config.toml
model = "contrastive image-text model"
translate = 0.06
tokenizer = "word"
vocab_size = 1482
encoder_kernel_size = 5
encoder_stem = "single"
text_encoder_norm_position = "pre"
text_encoder_bias = "none"
warmup_steps = 340
Rows from block 2 of the text encoder, named by matrix and row number. Rows with one number belong to one neuron. Each number is 128 + 32 x the weight over its row's rms, rounded and kept within 0 to 255. All counts start at 0. Numbers have three digits each. After the name is the row's rms in percent of the matrix's.
# gate: MLP gate (text_encoder.blocks.2.mlp.gate.weight, 256x128), inputs 0-127
# fc1: MLP up (text_encoder.blocks.2.mlp.fc1.weight, 256x128), inputs 0-127
# fc2: MLP down (text_encoder.blocks.2.mlp.fc2.weight, 128x256, transposed), outputs 0-127
gate.163 123:101189120139056090137142136115107128141100136116089107121114142090121153066164131126182134097057131124154149130073132163145106185152086088131128161176147132138139113168134128080137086097150091130096122103142061189110135156114153074086135153096138141140158095170086151154085133137185118090124109102169101111102113151163135068159143119123129030164165195174119151135133176144074146100184
gate.164 150:149115191158083123135087120106100193079131112132095169163111156121077181115171111158118120081069163070131142126095080121171099118135106141095145154192115133135108102118111151119076139152096093137067144132166151102147030078125197132140133169130128167151126121141150116161133149137096149171194093111140159075145183138163119182174121124106128116168198118074123155118124140091112114145084
gate.165 138:145176178094129170109138126164126183158083075141138129151084115158095171099142120105106109068061161100134124118144123125099064128181133058161124121162105109146104153117169148115107130136078102116099127092032100088164124092143136112114142121172095057145135127094132142118128111145164116109121146142165083092114181079156153103116185114122142092150254159128140146165125128099095101140134
gate.166 063:171098116124167157132135099121093113106121077158173161183116185125143162111153146128096136087167147072151093162161124137091134118176175125127123145112157143111147111164174164085151132171152072147143133153093032122091116154172075111171139150138171166076105191092109158167145152107120127110158087118125093131168060083187119160115093152110092100135074118097096129115186180122090152086105
gate.167 132:117153144151088139145150107158081170134092103154117089140095186101102202102174178137165148064086140130193140122091144175168151148135134086157166134166076067145127129152115150137115130128169116150096173153157155163116119108079180122124159124148165140147121092181114096179076100183205117150184133118179085077135122148151100163093132115115177135164133127149066114152116153134104181110162
gate.168 144:184093116153054151119115118159107150141160141140108087097143154124113144142220139127133165064104137144119127098155155117114077093126114153156163139159074146126121122088167120084105033142140150159155174101178147137134059091092162145139156131123157151182188111123135128115122111194086143158135140091133104188138084094168161131094125128097098116178206113069141152080160159129127107092126
gate.169 066:152105122099142130153093089176158143119159151079173113109127175165153107100131130150153131056097165067148191115126112146095137134144180098174139126105109057101153091107132077096143083109173119080114118095227133099128107131108125178171165078087117149162082086168086113166136104068117105129142126165162126172131169127106131115121203059105114114122095131163123067104118121139149142127167
gate.170 134:130160124107078112113105136126149124167101137105149133123109139105170157109154147122173158048123120105188111136119117149096160137115103136131087141175153091191120062130127113086132097092171099165099140061102079124171170150095138143085107133114040113129168122097127148116075122136148158114095121103119121134053082125124150061153123162135185083137203174148066113128198171098130152095092
gate.171 060:167104184108123147169137135104124141122105074122142112096126112094160137083123145155149137079172153092096148144164123090162076106140100076106115176112157188117155143159153104122150158152155102107006142152119161149106165125111144151071124169162143158151115150157131119135075154095165114186176162185129152098149117078086106170212105071160105154172096132120138158087122102080134148160106
gate.172 120:144174134123043115163099166163112145201109124104111091117125113058140125122165163125164156085098086069159120093103124129133090188107103122163123181146107100135075075188160136078120094115164098105132076099216104134100080109114145108105146087164184168102115137119089108114102127143151074120131107149143121114124088151133179146175136082163151089097121171128117155133200154128096130119162
gate.173 055:097135172122159082095152146138135089090147170097132127080114105091105125093178130114081130158158152142172156106114094116131124138146175154131181147129147099149113134171123112176112032133186102129109118121127161152158096185178209128168151083145134128134125107070145162083164128124149150186117159131173166126170124126149174134180163144138060154093137191091132092096169130060133181093102
gate.174 145:092155159147098154125111153110105161111097153117153108138124155147117166164123134098145101077113167132150150077127123186131152149108116100164079136122130128146120093120149107110087093093185093087095119048157060133202117128085187176134096148156166092200142118126117068144107090093147080200181151106173078052134121113176125107153114175089176104132149159116121133128181113156103156107132
gate.175 131:063144129168165100113140095110120148129079104141138078131110134131114124112118117194122107071101147089167182121118102183185171146168154150122112135138096109117126106108121102103097168083156088097126095138087149153184148141119115111105107152109136122149124063132136040176114154154161177146151170173154071086146152129127092141117189135112186139152191097144098077094168087053098144135069
gate.176 147:109160105134119137113160129087114119131077155178139095142143175092112122128136127134140115101139098164183116115113151135131106160200125074129124085121117063209185112129144206127069142129165130137154116049220092133086137130073120136090141163116139130142141101176140122151097090185173117091121128174154141112085113109087173108100215075099166112130099142138082105089124169155133139117129
gate.177 073:126162100133094087162124168084112107142164130134118129174137158123107094148142159078151108109166158117114111133079004098097150158160122161095139097144092088153182134075114121103199140096099139114125116122136140101091124088069140097067163111109086101174157096131093122143170089144105100184093096138143160117100115169146070165143129137089125097171105144151131135121091178061146158090063
gate.178 056:165158095107179118134123146104116088121121110142077150080121171159162137159119109158106164180082140115131133123132119106143119108145080096111140093126104073124102145118104195133162122085026107123085141111092199083163157103124116131195123201097079180071093123087106131121089117080170175099111155149132067165135136124133154204105154150173122162128103121099117099138129095126167125170177
gate.179 065:099096102142119087125147105238131124102156126101102176114120133124134073107150056105171079093185120096139094109192109127089119131167102086143149089137167134144060106162113094113089026130141155112158125130180090090122157138143188154146132153103075077145094141127149157174087145092147172141130156105113105112146123098154149159114125114131089122164110073123167125127180097072098116161129
gate.180 064:116192150116119063107110136101091154095118171114186077144161088122105119118124139144088188067117171169150125153137153138114096120085112134112112161129133102094152219066150069144114163131109103104105095128119092151091181128144172155180105173081132175160150149176132189121172145139112092083123098143113062138121130134109150090131177186129136162147184083166110170163115132114154135130072
gate.181 064:157176215133099142167145153073170166118144058171130082100117116111149144167139134144121099073149148161095134169143192065158118123151166118115100153152136130113132138175095112108147205144125119142171092127124165121138080109129094168171137155164173196126149130123147075153112149149140153116069134191095113127105161174127144109090112134101154124168133120134131122168041175087140089193135
gate.182 149:119167143123053133143153122129104147108092098133135111118063190101081206131137152190130089064106141149185119133153175127179128155150152094158142086128095056138142089156120158127096150121141129124127175108174150129155089079068171167103150164134159097155119113105159082146100089192172153081169181082159108085139181143143108146091134106103161111158178124119109096158118123084105117108142
gate.183 055:081127163114154093184098141168118126093164131081092142211134144139160117111111147101090075094088128099130128078117131115160161096109090107131113177106098075110096129154129156158160183153115073093123167138196082107133138130091124088083145159036178110084077127118147104144140162065088148152188154143159108138146114086154170097147159102090182112109160145138118162152084156092157116124151
gate.184 058:106158170128139164134102093153123116101101131122126131072096094124159119145105114064079097139137150148093164149180020155105061151140120123170139126121127167139097188150142128100085157168105094096118126179168202164114129141116192118134130182090110135124098135132148106085168130112117174088098191146097135136165096094113124117157085115167094146189128172154066113101158131156156192101091
gate.185 055:153146146081110171128105157147070114097162195156104149145168149115108138171138087113129169142116095172161120099141119171144137094145112087090142148111123087135082115149101162119156140058125100086052171191196130163107155124129120148108155121079087054107198121149150136111164110107124091152171178107097134125125155191087178122187151186155139129108118185174115140140187139112092128138130
gate.186 064:099130146114084147160180171106135103179177127153152150120136117065157117136151152117137104162125163159107149094150173144130139177116190182161171138145149077156090110095116121115100176144085108140239107154125114092131138145135156073063141121123153198109154147131170077124122137145110104114149088157141177074100137154175075076129083136093151145142109180122141101142088086054132116091134
gate.187 140:085158128122096137146175159072135164133087131156141096123136116143100174110113125150153118103115164063128132140104122146212149151138126146146091127148155089157130075152157168084093157090135131109093105084170102179128122130049201151090170188142153121173137129145120038142095095153149111100172149136166124074141161130108086170085161123068158093135130106133138091116142077095060140137178
gate.188 059:062096143124103119113095118161118132066149155115137110050113143207122127146156147159124101086165099162119117092117142159109112135112157085170135107133169143138048087148134101127077182100146128094177152157121115085124092181164096086081160067125154119125082102158123106159150134171120193181137088120072118098121151121102118094162120100170100071135129151206117090125105105090119131071156
gate.189 058:133164135170095141140116156148116137087154111101171050062114129090106103176117151129099089110137131151107107152103215151153130153134171076148146048141133058117091151132117163107117114141168123141149075086185167164131162084139105121146114122158148128118138076051164170132141100122122130115104131145141079114085073125159068127069110092096132109076104134152121095143145110130126180141041
gate.190 133:123228165097091078090153141116179143154095108136089088169092161081120195098153149125124135065083137135163146142070137169172163168144102099137111155135170116140153133139126142107115172082133091132094158089154097145137154115059126110093091167119133131128141087156099106170107114128183132081181106153155089120145211115139124126124165129113193119117181154178103162135107151097089174158110
gate.191 138:090139098116146085121122128102125111175089125077095097189103140079182156085122120124153187138117141143181156150075116152144191116126078147125158144114145159171185148167133105099168079106138097141112087068093076154121174182136147158133111151127149145152167134125099100092151154140189096138127127106144098096077073097157122047133130168096212098133088104179117164091135159103122153151161
gate.192 057:164156146096137149138166151094113112095140187138137118192106083123166106187193113181112106123124168139102134157165170125162105127124121160154139119119072058111107111110087092098099114094120085124063169134142112092172064123102113112147134094145078083111120156147105156124069096131139184103097137109098147131182098109081161091153159164147083081108079135103100082172129097059190109131090
gate.193 065:122121111128149148128105180106145123176148056113127136081125079048119163133101046111146146128118101139107194153128111162100139119096140126133118056118116127119090152021151039121112124147094110149156137146158132161073095185134117138147142102093148109114146145138092149152132133126157164129105168092104125120117197114118161203147122110139145108064093138150111144113107143073127186071178
gate.194 137:078154077094131165154162169125094148107088141152171104091128084149146096137145104143164083112136153118108142135133083135180157174120129120119141115129121099141101103099152178088110116072087156143115156155122153194141103107069160095048181176158134069134141072130117086179159123124128149123140163091133151056138125112067086143083091125148088060091110161113111072158139061131095151106169
gate.195 078:114159136165164160113162130153141073147134102108153093095146125135137097146091097179095129161132131054149131107139117124130150150157125146130124121160145127115114121098126127094086202136062106096161118206122155110123099106198126092194131186111216162107115109137126146133137119148119142059067131085094105108105181139192139121091166161101148095216096124147117116155157159193145164095165
gate.196 057:097170169147149138120136125122136091139137092131173068197157159144148152155100113145115143135144120113030134076099066088099168122090075101100114112159139131128130097140165172132143185139140105178111127147157112082146159128114137066071179166201172125098134172136154122121116192129109172060120125153159150120135159080112114145084176135127158102122160072128085158114096115191122115086090
gate.197 135:133184149129119077130120121150072171124084161109153160151077125169144115100175155121145161099121114062136142127125148167194155132122068171128137165113193087120046146156125173124085176106111098181128118189146126111187116107114139132125103106138117082081171080108072126136097126140164161153145144112182111164130119126083094222105079128111142105084103157104104184158163109155123127111120
fc1.163 112:128147113065112138096097163113175123119134138155139072067097141125106125167140117155128121117142178051140075151170155124124111109142155113150120072135134109181083132113135162110111192147087086129090170111083147110183096112096085159152086115126124039091136111099165086132142101141153202146113116144122132068119138086143115194079191151159161156110199152107116106089165091148162135144093
fc1.164 134:120127138147113146157107097109114137120115139132153103070090190101118113174180146086138193091123115097159091082084231110095153149172145121130163175070091145154131090165155219126094167130170118121128116081188144120144072143107114172146098076124140114115162171138121183133099094212120099145138114128180107161096092101140167131111126065122125152141087108099102120142137151138162119107155
fc1.165 146:127164151128150190158171142155142178118078045110132133179072099203085120123127143106072110115095170187136150085105145093114116113128146119144149153113118205111148178147150126147115120164120176097092110177077148091136126094148067124119158131199152102133131141087131183109127135123128084115094146163199118157131169105186157114152133130145095163106182153146167116179082144124118068135139
fc1.166 064:116162085139098139088134138062162117093082135141151138186129145109108138159183125115156163123139138133136109128120123117123151150121134058182212150111184173134048128132099150135116140141181103146147146142154141118098115077136115131145063086122170146109093084198137158111149159109142100150194129123118192194083127102130137159151165185120089165166148160099118075134156131034118097121143
fc1.167 131:150151129100142127107086108132175124143161152126083198088176087124178070129123100097105164100148144083085128132166121114105127118120059132098112102118155174148124114108154162133120111129133121127166117123109073108133136165141080098099099184094041104090161148087136158068170129100144132115097155162050180183068074101068136126143109148177097127063155134085177167108134101126112133158123
fc1.168 163:139132152130144112112150140166117113152132132143137136140152186130128099122097108107131120197128116129102158107126087203111091101095163061167099104168104119138099149137098114114178205163111124107155096204089085137108181098170084145119165110155113076061134137177165153165144171105189153117092141167101141091117176076096107078115092160091092106098045148134115146116118074121115150141182
fc1.169 068:173113105123111150117111131178187174146093082130151157142132111118122114103196110150143127131106127174136157108168182076127123120086202084099137094076061150151167122209116213131133146171142116116153140188075111167122098060102063139154116110116065118161143109115144159085140156131123118072092169198115146135140130134120129094148112166175140151076170139116150135155124118116084123123157
fc1.170 120:117118092136126101127104172142165090120152199089132171135121115122195099120111157073170131088174074167148140105099097132101149089077116155135066181119130115111102122101105106108166109088191155149156108146062146152144124136117146176107118120089076161125139131085102158107117118096115132170112132106079186182159018157169125122141100140145156121131185142173106125150176161183125145096081
fc1.171 061:116189160135097141127090112141127132158152149146130184123153212165083137127176078130153101121122104108127205151100114124119127100166137173141142116127165156155142185152152112146108199102151095151191143089134161153132142186204087169130114096144082174113103168125147143108154136133114076176089121132174137070150049099120153164137089141085153186129143134119126066158159179125091117116151
fc1.172 090:148090094138117111112108170184140061175084093147153142115124158166139169182125128205128143134146152178184104145172118114088133086136099096135065145111118128155128142033155057109181126142117085095122105097089127131077134128151077085144113128106138183115104098142157104161126133201109195146073142162099165149140077126174145090109127131170084156147187144135094114138109121121160114150125
fc1.173 059:159134130082106101145128161167117132110121121136129144151132140100085127119111208128106136115133128100203111118060088150107095100091097128081122102143120178109154107186119113163166125143151130130207155066080138185116152129082122139128104074160183150040165200082143127135164160171135121123098122105187070063121115140149136165128163172130111122141141086099121085136122203092101114126125
fc1.174 134:124103103097093164127145065130080139191192099102112148142103132126153149097165201066132166109085122152145118111101152185075117118131074096099138201167116178110180114173118167121144101163206141144101107070178048101118110164127096136098124088112099101182105149118116156107097111119111094120132136155144160131118101112149164141209129101170136148109171150142092153176132161113146129122151
fc1.175 134:119129125149095203168175108126096120077122133154183171082158151148113165134112072167134086117128144135115149094148101128166104136136163142153135114098100122174112093138127115110126124144099175099071127073196178165122086160098158161143166192133147133154120102117108131085115149158159142084079148082170151153127165099157133179048137121109114124162135106078133119085076111039131081168187
fc1.176 141:171137163132090066135120156108107159157135129085083197131105130113101173096121139111148130109066181098077120117140126109119122122063091132150186160204177178153135141149113165136153093109097111120114160155066083155165120088121158088116130152135097134090098128127090141152146155081169123094139085101105104100170196130176158097153079201122124056149171127114106122151132162155085088093147
fc1.177 075:098100116178095104111148164097163131110137205112081081103082068121113072094159146101156164115145158100125089140058073137108118161129130129089169160111140146103149158102143154155178099143131083096145153128174134139108094133157127156120104126079131154190180143100179123123084112114133148147145166142096190107135200129107110151078119165127155116146109124103126049093072154059128189171106
fc1.178 070:150132146086155093093160134109148153109077088113121128131158116132112108111135102177140149094156127085131124104147106075162134108146146111161089143122100116100031072133120155123165221102145165163158130170080182138160145116216164087138149087191159157091163151143157149118087186127141092121114081120121145161155108152163153147128140084152166134166082120149103050105143074118116151182154
fc1.179 069:112188094109070144130094084208156161154166100177088160104137112092098115109128143121133161136152082091081120160137157130186119121094163121164160196109111199145076139128129154121182073124087118057109117172088147107107142062103123118118115179120132070164156165108122112143152194092134083125117095126145123076140099129136107117096132166121126143187191145133168086127104156097132113118177
fc1.180 067:143120157171116112100147079120118107155140116121148068204090129148105191112141117130120072162166145169178128124141088122087126155147149146191174102145142130126106158161088191093065149169148107087095137128143128157142103060160164090123100126195123046093135091069134095138110161142148107123166138122116112127133098139113134192066083090084111170080086152132127147150122163086154073157138
fc1.181 067:127144074152103165099136140150161135194112136166166179137100130145144133110108154106161153135089105082141138100123098108137161092133090161147149142136133086117147096075127157067174106099211106176134077055109070076075201147116095143185154167069173139080163139109181116109078133137119113124141135165098092122131106126127118157118110129136102143195163092148110166133131179113185088151095
fc1.182 135:065117124094072177155152094149089132155092118127160082094110133148110156100142157189157080112118123158193138124129158146157118162123198084125089097109071098141151118116087128096126112108164145123101145143158153142107098090070171191150196178125141104184106173110163099130083088180165153113150160111143140122153177161135126121070122125087120122175168118163107114146078138054163082102149
fc1.183 063:164107171087204074134105109101118100079141108103098052151173148084159156122164111106106170154120104126124127135192066153118126168151116102175131181103094147170170098122129106111129047170065193099093123119092139136193185153150166168083123110092118089135116104095128122137108081111102098198150151164119132114153167106106110130121146144113093171153128124148103083157128150172109115089147
fc1.184 062:163139146086175134090106116142116168114086161165164117126188141138132120121178142124145104108139081097082106172149155061132168138110164150145157135136076132165166137112093103102164119121153163155122147173174120130113140085119062077192098108183107071081143150126074086160082117119150071139057131173132129179090141151142138146082118174163145132119109126096168113156113202110202127110164
fc1.185 064:136148063098102089102137109104125078147154182131160157069123115135105103173170149115084145104148172173192151176092131105134163148161100125094135119145074160141085116151126117114126117094122155149065088073122071118127111105103084084122142075168095151211128195125113128146100163116163180191079119158158068159117147170141145176096160109143148108077158136102141127134088143169110158137092
fc1.186 065:119116137162149090142100122096083118120139171145075159132092077110146170154091099184099135080128117156081179124094190147185140112139160165055089162166119116141120108080173118152167072157096167155108154117102086101054103092088079144094101178181142110071152134135162145113078118144135131055099169100143106123133060149167125153112111136170098120161129122141126172155094117171159127138148
fc1.187 110:104113147200139148185090130152126153106124147140195108112109167107137137137132064181105074137136115113127185093129119149153172110149206131178120132120059119118119079116085070103124171127149146079132083107089115133147114136128143147144144124157186121118136094168162071139079116169140125160123141121149097081168079142179122046129136170105186157139155110127163121042117092167093140125079
fc1.188 061:084112088138157092112131134141136136161161195135163186152148128129147130097100075176145038103133086169160117082132056125164128149169085160086147161125134090167151141140152120096098156100142181106153102144181154148148101176073154122187130130165119134157093149074080105148173118146089081073108123203114099087137132102101126120172097164159132131112089082131099167146138160146163109119174
fc1.189 058:092127114174120186097157131129170120131124115140159172142142098172153153089165147146153062130148078152149149083163153148149147109140092162145111096156125120111077092159126125152126128118117173148068077185170128154176117125108133168122148188139132096146143153128123147137085121155129137111086093172087102133121159129100170241138136062173084165131151154052148123144138128058063157169083
fc1.190 134:160123122094111135155115150182118163164150165162158128039175152093142103123130106143162098172143095051120092146171133143059077137141129113109091099176074074168109107110145172111108079129123120132108102167124079133126125122141125112123142146104115122046124116152169139112170133118157158152046160143052089098093107104082174152091161138168086110142087137099093105113156125199127134103164
fc1.191 134:096078120107185103182091126071181159135192115179148146108172082122111108136063152145115092146133115134088117108150151150074108172118163132089108105138156103094135155108109067173131107132137140130128074134127106118100150145129113126135124124116103135143065144133161154145079093089075162090121084147117193170150102198112148170203175131130124135127143168147092044122143166142150113087054
fc1.192 062:081127125168145119101141116178075116119162157158094121177154122158112082119141077125171043170145138188127180144088140093081096163113126090138144108095112167112159103125173065162117150072179140141135174118124077071130161165106086116158118100155124160115128106135136128117153152148140087208141130059144126130098161164121148120141059161164179116123083155104134073162104157115098101068120
fc1.193 066:124069074128137172173172171190162170083166150139143125146121121150143124126139166087104135050142094118163101120110143095098122136121125123114100151126102161171067071209142145112179152100122116103140147162161187119087163130158108131148099166125157165099127086075157051158100094156130158071195077107154171127125084127154099154121058144104107138089132164112134120152137130121092170164125
fc1.194 143:139174128132101125083159177140117103123123133143096121108151135103116102108150115161176132106137100073115151177130116121186100136114094158070135104146088096150117113122199172154056144152122093173191177197170186157090108127087145058133165125106116137096119084143089091137149168137116202116154142124101178122116138151093093171065125084163100077105077156101081115152167114127150139158173
fc1.195 083:098090115132109091132117142093137128073103143132112154146188139116119161118142116134123137085096085167123088108136178080122142136176055134100144134117109144134154090174158122094122071149144116160115103109162178147134142127106136105118142158100075196220153084071140135137122104124106136169180098114082116066179230146161114126115102112130128138156195121174150065131126190079137150127083
fc1.196 072:158079116105120152129096117137137160131091108079095097132149103176159156140170107205110125086141140051103154135097120156119137097107125125143164096118130180102105120092165050058133066139101165065185116137155083084080126098115133102107103156116124181120095153111119137151133175121110145133172189154100086139121067126186105109093157089119145131171228101124108145146146112120106151112090
fc1.197 138:141150094086113119136125116065118158087158160181094181091136126159116100132155181135148091101094114081133118117081131137131087142136116128107123152173104096122070109207159187137090130130139169130109144132152173187102076139092138109110117096132104082089138133157127174097102079107123143140168115157100168199127185171066138233128095072123117141075074177091129122119158115152139139126122
fc2.163 116:140179147180113139111152107140080134167091119124150153121124170108158098083085089154155142151081107137140070132168149130118142147081127090135123099189137071196187114169124154091104117124184077104142107075166120165157124101183140095100100180145141122171173120149183093167125176166180106131143106143120081092141149118083175127130188111134158068169184151149099137184104113099078137128139
fc2.164 120:151142196168143105177117150184131165138106110162124117114141132115068097181177139182184123115095144080178095147157151143122118131157178091137059086098161131108156105137138137107097032164119178140124124108102138114130142135120096171109158170170126077121142120137177151095139108210065135148155126169094151060153158098149144147163119144158178112110188150148176099112152137122159144088111
fc2.165 131:178042123136056161135114129129091150089134191138145071174221151109128137184171114143140126126167126149130122083121125166122118017128163152110143093122133079109135153092097158130132136139123133138127148096136120101093129142129136151147177117116115160140111128112138180094121147067047118126134131164104209179119142131138109111169072128085084140144092095077129125122142117149200168125138
fc2.166 074:146105154110130109138169159107118167115072087121091093168100209117041139151137128026133133140115114130134132156057186133108149121122121104108138146128151123135117156089162177120212088122129115096161054113138168116136121137157122156158168144117120151166067175165111143126111093147142104130194118168077123151142163137158156141063147205130119108086110134146138181113139159117113167104093
fc2.167 123:134136138123124113092159184126138118144092171104129157063131103141121140084116132150180120078139111094111126245144112205131125195132126113134069100202133079163110136146160134104168145163124096138136131072131135164163133140100176104103092145096116162168111122122137113181091166098136197124148122130115093106096105188081149139122162133096132030109150194154133129123168133172106141116101
fc2.168 135:107140078132191158054161116059169139136087108131105132146076133121139155113035139171067109112175101208144107187144076120111126125132133123134164233098161174142155130130142136166131097097113144129114135111126103106159132111116083141099107075095131188123118186128118110150118118138106141129110148119161120140119162160185081137101168125132146196128057165153121142154114103076115118135163
fc2.169 073:119096110115170151120179126102110171141138120108119179116140121211136160102133155113123154178140146188148103129146121111169101126135098065125132093106138152144130073142158159126120160205151108107083164104089132057127077117117130131159072177053113156093124111162111116172123167112114170121084156125081118144110129164088136029170163087176155122124125118161136082171101183090135085082112
fc2.170 115:153077048075105165145160107120085161068084175140157143156128092123122118211113170150114158096130131151105150057111148071144117100159145113151152167102157153103143141094115123123103177127123120141164102135103109105126123132075054166155191107131129154155147106115120122075167117117089157130121097160159224137117145129168061140128079111123089129151119049080170134109114123126170113152100
fc2.171 092:157146136090144155132056126119132157120162110107089137142135162134126072144131143133122106054101048102110155141167081150156146131138100127153184131118122161134117105108058170134161127114181134072172119139043109124067094209054135143146133169117188157183130162152140125146081148129125160175114173139058125119133089134173155158082102073137129128124135130102118109145148071123117087106104
fc2.172 111:130102129152145110118144145089130020173110136144153151140115164085102173095133155091123127215145134143165157130109176142126145133096131087169160125180125097131127125164100122125178115123137108129136138141104118115096140136079106115149094098009106162122104183148110112170118218146153163151123076127140124210136058125131088130193134116121140115167088114115139141179106140120095109184147
fc2.173 066:117125118161161128136073167125121060104128156110151157119103165157075114106135136092144173119114124127098152103194168118166102147186096149119159150132058150127139220083169098110105103128121129094137118190078146153103122118032179152200110153142160121147175120136126149100138135107110148140188091124154161098152207115095129154096146158098152142143097105142130091089144117116126164208152
fc2.174 109:137132167099116145078100149163102165104121154116142071083150177086142142191160137168165151109117091065115139122066142174139099146119091118134112037098118068119115145077111157134119129148146101162112107085146099080136161094068136159088132179128177093166118118114157122174131111082062122155141128165133198073111125102116117131121153096154093098140194121146164155116107127110107176171061
fc2.175 115:117132132137130053183167035110109115114112083126086155193088129163144127114168120101115158171074129125093154094129095099136173187103121109091195139102081178142126115147148111097113147140100110178154102165120142095155172073149084095128088098137096123134116114180110112125128072177225079140095135146161149123150108089099144143159116178147141123080151062137153153129098101136126094106133
fc2.176 144:119154148109099133128091181190131156158125116117126073033107178117111123187119132088141140122173114017171141175114146138120172137182169148140080111109146096147126133064142095101127062133114133137113133131115101112145137108122132145117149105117142094122134148119131141111140132242114160111117122117138113041104119122193136149141170165172170144185129180133150138120129107069158126154170
fc2.177 081:165161128068151132125107087110097158153076150118171153079142166121134080116113107064167128118151196148133118090119103158149102118078124115203084099155159130129140168175083171145138076156148128110166098126139046095063154093132102165149140101161093155153094051054124095134150121124107106056087089100141131096136064116145118133143132189144150118107092131095150157146110107087125126129130
fc2.178 080:113166110190113092129099163123170144155164108195180129102124155167146076112128110170127116084119098109132136106140131130144128111181091139178172167133160083131164127100044161130057138099201112168121165146119114170153102139185121118114131150074170151222144153162063105109123126096112144081151151105074135109150109138107086098099129190188117124149156105138123173132134167171138134156116
fc2.179 081:138149155169111133124146113158152159122125149133101174094144147050095141157119171166109155101118136099134135135219094122121113129124123090133100118126059156106162157127127132115063162095103139062079130142134138132134100123198140133195113136012122122073190171173160154110082147139111123124095079108146134114094219152166089127116115144088114131124141123123124133086091174163085157097145
fc2.180 078:126122117149097125148175111102134094142174137087060176131157127114128058077129099149143133128138102145149061107078074115102088128122119106161141121129055137129055104119152092131113139160158137131159157154050180176155086239089141123109072161165172108141165059164111132131084151132117141141090141138150113151145131124137106063127101151153131158093168134121137133108134122104132111210106
fc2.181 069:122098160107173109134127144138139133135149144173079171109183058155170084131123199147150068180172102144124133169151160164091111127139125199181133125124110120117142103227101128140100159097112136130148132132153098129073162093100122179159108080033096143077157125136119148129110141172158107125155096098176089153130116162112100104130119127096144122162102133122135175145126143149134117239143
fc2.182 120:100075094123157100216132053113097132102127084132143107198122142151107136128160096081046158140116096180118149035136141070117146095162143125141219177092122186096113124126140109150117170127149109117144109130111164126109111135104078105128116153144109100132135129126166122091114096123120092131130134124153168240139114074114119132108126137110139191122145055106155096138130139160148128125091
fc2.183 073:107074123122146134111133143097170126162155121129119123114134134117117101130127116092120139080137088135121118123127168189107105146117148117108142167106151117150128050118160121122127148094077110096106201140062114141117132125120132143106177132077122117131129255177071171114103091138129101142175193100166117140140208140102148130122144099092143117121133137129134174100074120099121122138120
fc2.184 070:148151152156129094137150127139145051114097146119098132110152097155111110156122075200102127157159148095163148127182195153116148064103145115139164110102142107107085132140144189128060082096139099144077105167118145063138147091209152130133102109140119087033134153149143123142103159149138188174145121146204123144091089104140079174121111121152101116149156128151118183104119077170123116144170
fc2.185 076:128155149120164138117094127137109136111166104141119175068160104181077102128120122124123179130120133126150101122153179092147163158089145174078092116148093114132168077169134124105189099132134121127116147161105079060176191134105138156139142152174113124173167068135160170136108175128113155182180124109164131122153153164090156064089107087128145147162085121142144117182068192031116124101110
fc2.186 075:126115103255152092145131075133085096114183135167093146118153162100155143127133117162114144187116102137098159128057141100182131135090135052117101166097133109132122164108124110107195119135117125115129092128023113125191096132148150125106115151203122117167076171091150148139133118124127111148022168100137140127129122156117115075155132113120108149129139121137132078100104128115128140128162
fc2.187 118:137095121113161114166139079105126115105145084137102180189070108167169160114129155105115121163076119152102149098114157114133144111125073136142183178121164183137104114158179073147103088143098146194152099190146195144105111143130124124123093068161130149134150137104085108117136171153214104199049085131140089138165127134140132185132141113093113141130063070087099144106103146137140136097137
fc2.188 073:145118112158109109122117137169116139087139136091118175150148158134215175127116131101126182103126081123078156124081138118122114103094167120065142128138106114134097095138154158113090137162161130181134180168111183126216036093105127178128128117140158097114167141134093151079121063115133115164184137156132134158195098129156105106031127166148128134112151105102141104108101212123149106131113
fc2.189 079:123118121080078104157088145128173104104154144172139114113109159079148159116126086172110186105101150129126097132118156135153149150200027091082151112132092103127128080106101194123106124183199099102154136114162088127121135094120126079122085141112075148207130137141126190124101120129144141175143119123105118116174074079132142195157103069143121127155133131121143179116189151165145089105088
fc2.190 124:140179201144112147081136084188103142149137090132153098129160133120156128086174117110186154137075144111151085125140071155132124158117110135110083082174120101225133116121107113097118133100123065123143122100127138148107144151088213121102152132115110104128140103120101114159086088140192148146134139151106114090059169079097212134127151136165149035122181128138132092116174134133089144151128
fc2.191 136:123134205112159079128116175174214102096160097166143164126090099126112161183129152103106126053085132043130165157144112159096138099138131130110009067141117156115098106079136095117181139114140165122115132102110133105146092147152113134141138145118105118098152137112117135135148145151094154120128129135140179088127106088206086140105193143147148088174147179116180142134145145134114117126073
fc2.192 082:149122124206116102144152142145118117167112142138110122159118149167176139123119140076130109110148186168092185132185147153146179119147077152086149180141116119108068138151131175126074098179136140115176138139151103063103247192150160140137118083149166155073137207098146120176182128155145157170106082085126130140151165136158092094118112155129111126099109141134122137119151144086130118114081
fc2.193 074:146146123128089110147100139092115134155195111056171158133140127181091134127145161088115132138138126140117151151157189080160109135112119134136142155135169116140106150062160183118092144105087136167120170105113098174109099079130127097202097173113169089137094145121142084120033203135127139124172148082205136161123129132149151078090096220156140115124121114128122137149119075147067155145132
fc2.194 118:048105147144158094144137112094128160098184112140132125092136149103142102149150145143078125155143132093116116111141125181129187119147101129117112074158141131043158126102127122130156152136121143158104137083132155123174154090121124113118065164116135191133128081132125096102142114045020150129146130111100179173083129084091091144126129122098185136095172130130225119125143107151159162120046
fc2.195 084:122091175077109130125141106143157112124114144076097183144137132081171164135115169183133169127102142107136121137129093100041097121216093179189160106157169169126084137126133090120086156103187146106140070139143137157143036206182157117133153087130097138140104126113022134136120162135133126120109109126173114135084146136164129112166145153126136103110118125140113125122202134115100126114155
fc2.196 075:103139157174128142119133145134080157135093156154168141153121132162194209126124150124158092126153056134105112139124134159092182136110158081150137121164192153134107080134175153141084123086146141115099073119106150078161217149138125141160118131113082144123119059154117141151078200156130071115154134131059112120137092139160159125134153061117121119125101110131141095139219080168134156164104
fc2.197 123:084141213135108101116144140210144122149143110163158117060136156098133158182155157057143098116195126048136166149149106179128161123104122150135082091130118105101181126052155122087107097143103144105119146134122137137132112139172103115122159114113158102115086148116093135113127139163068046122130174124125140052138104086187102111126123143142172159148168187110176137128150123091150106085152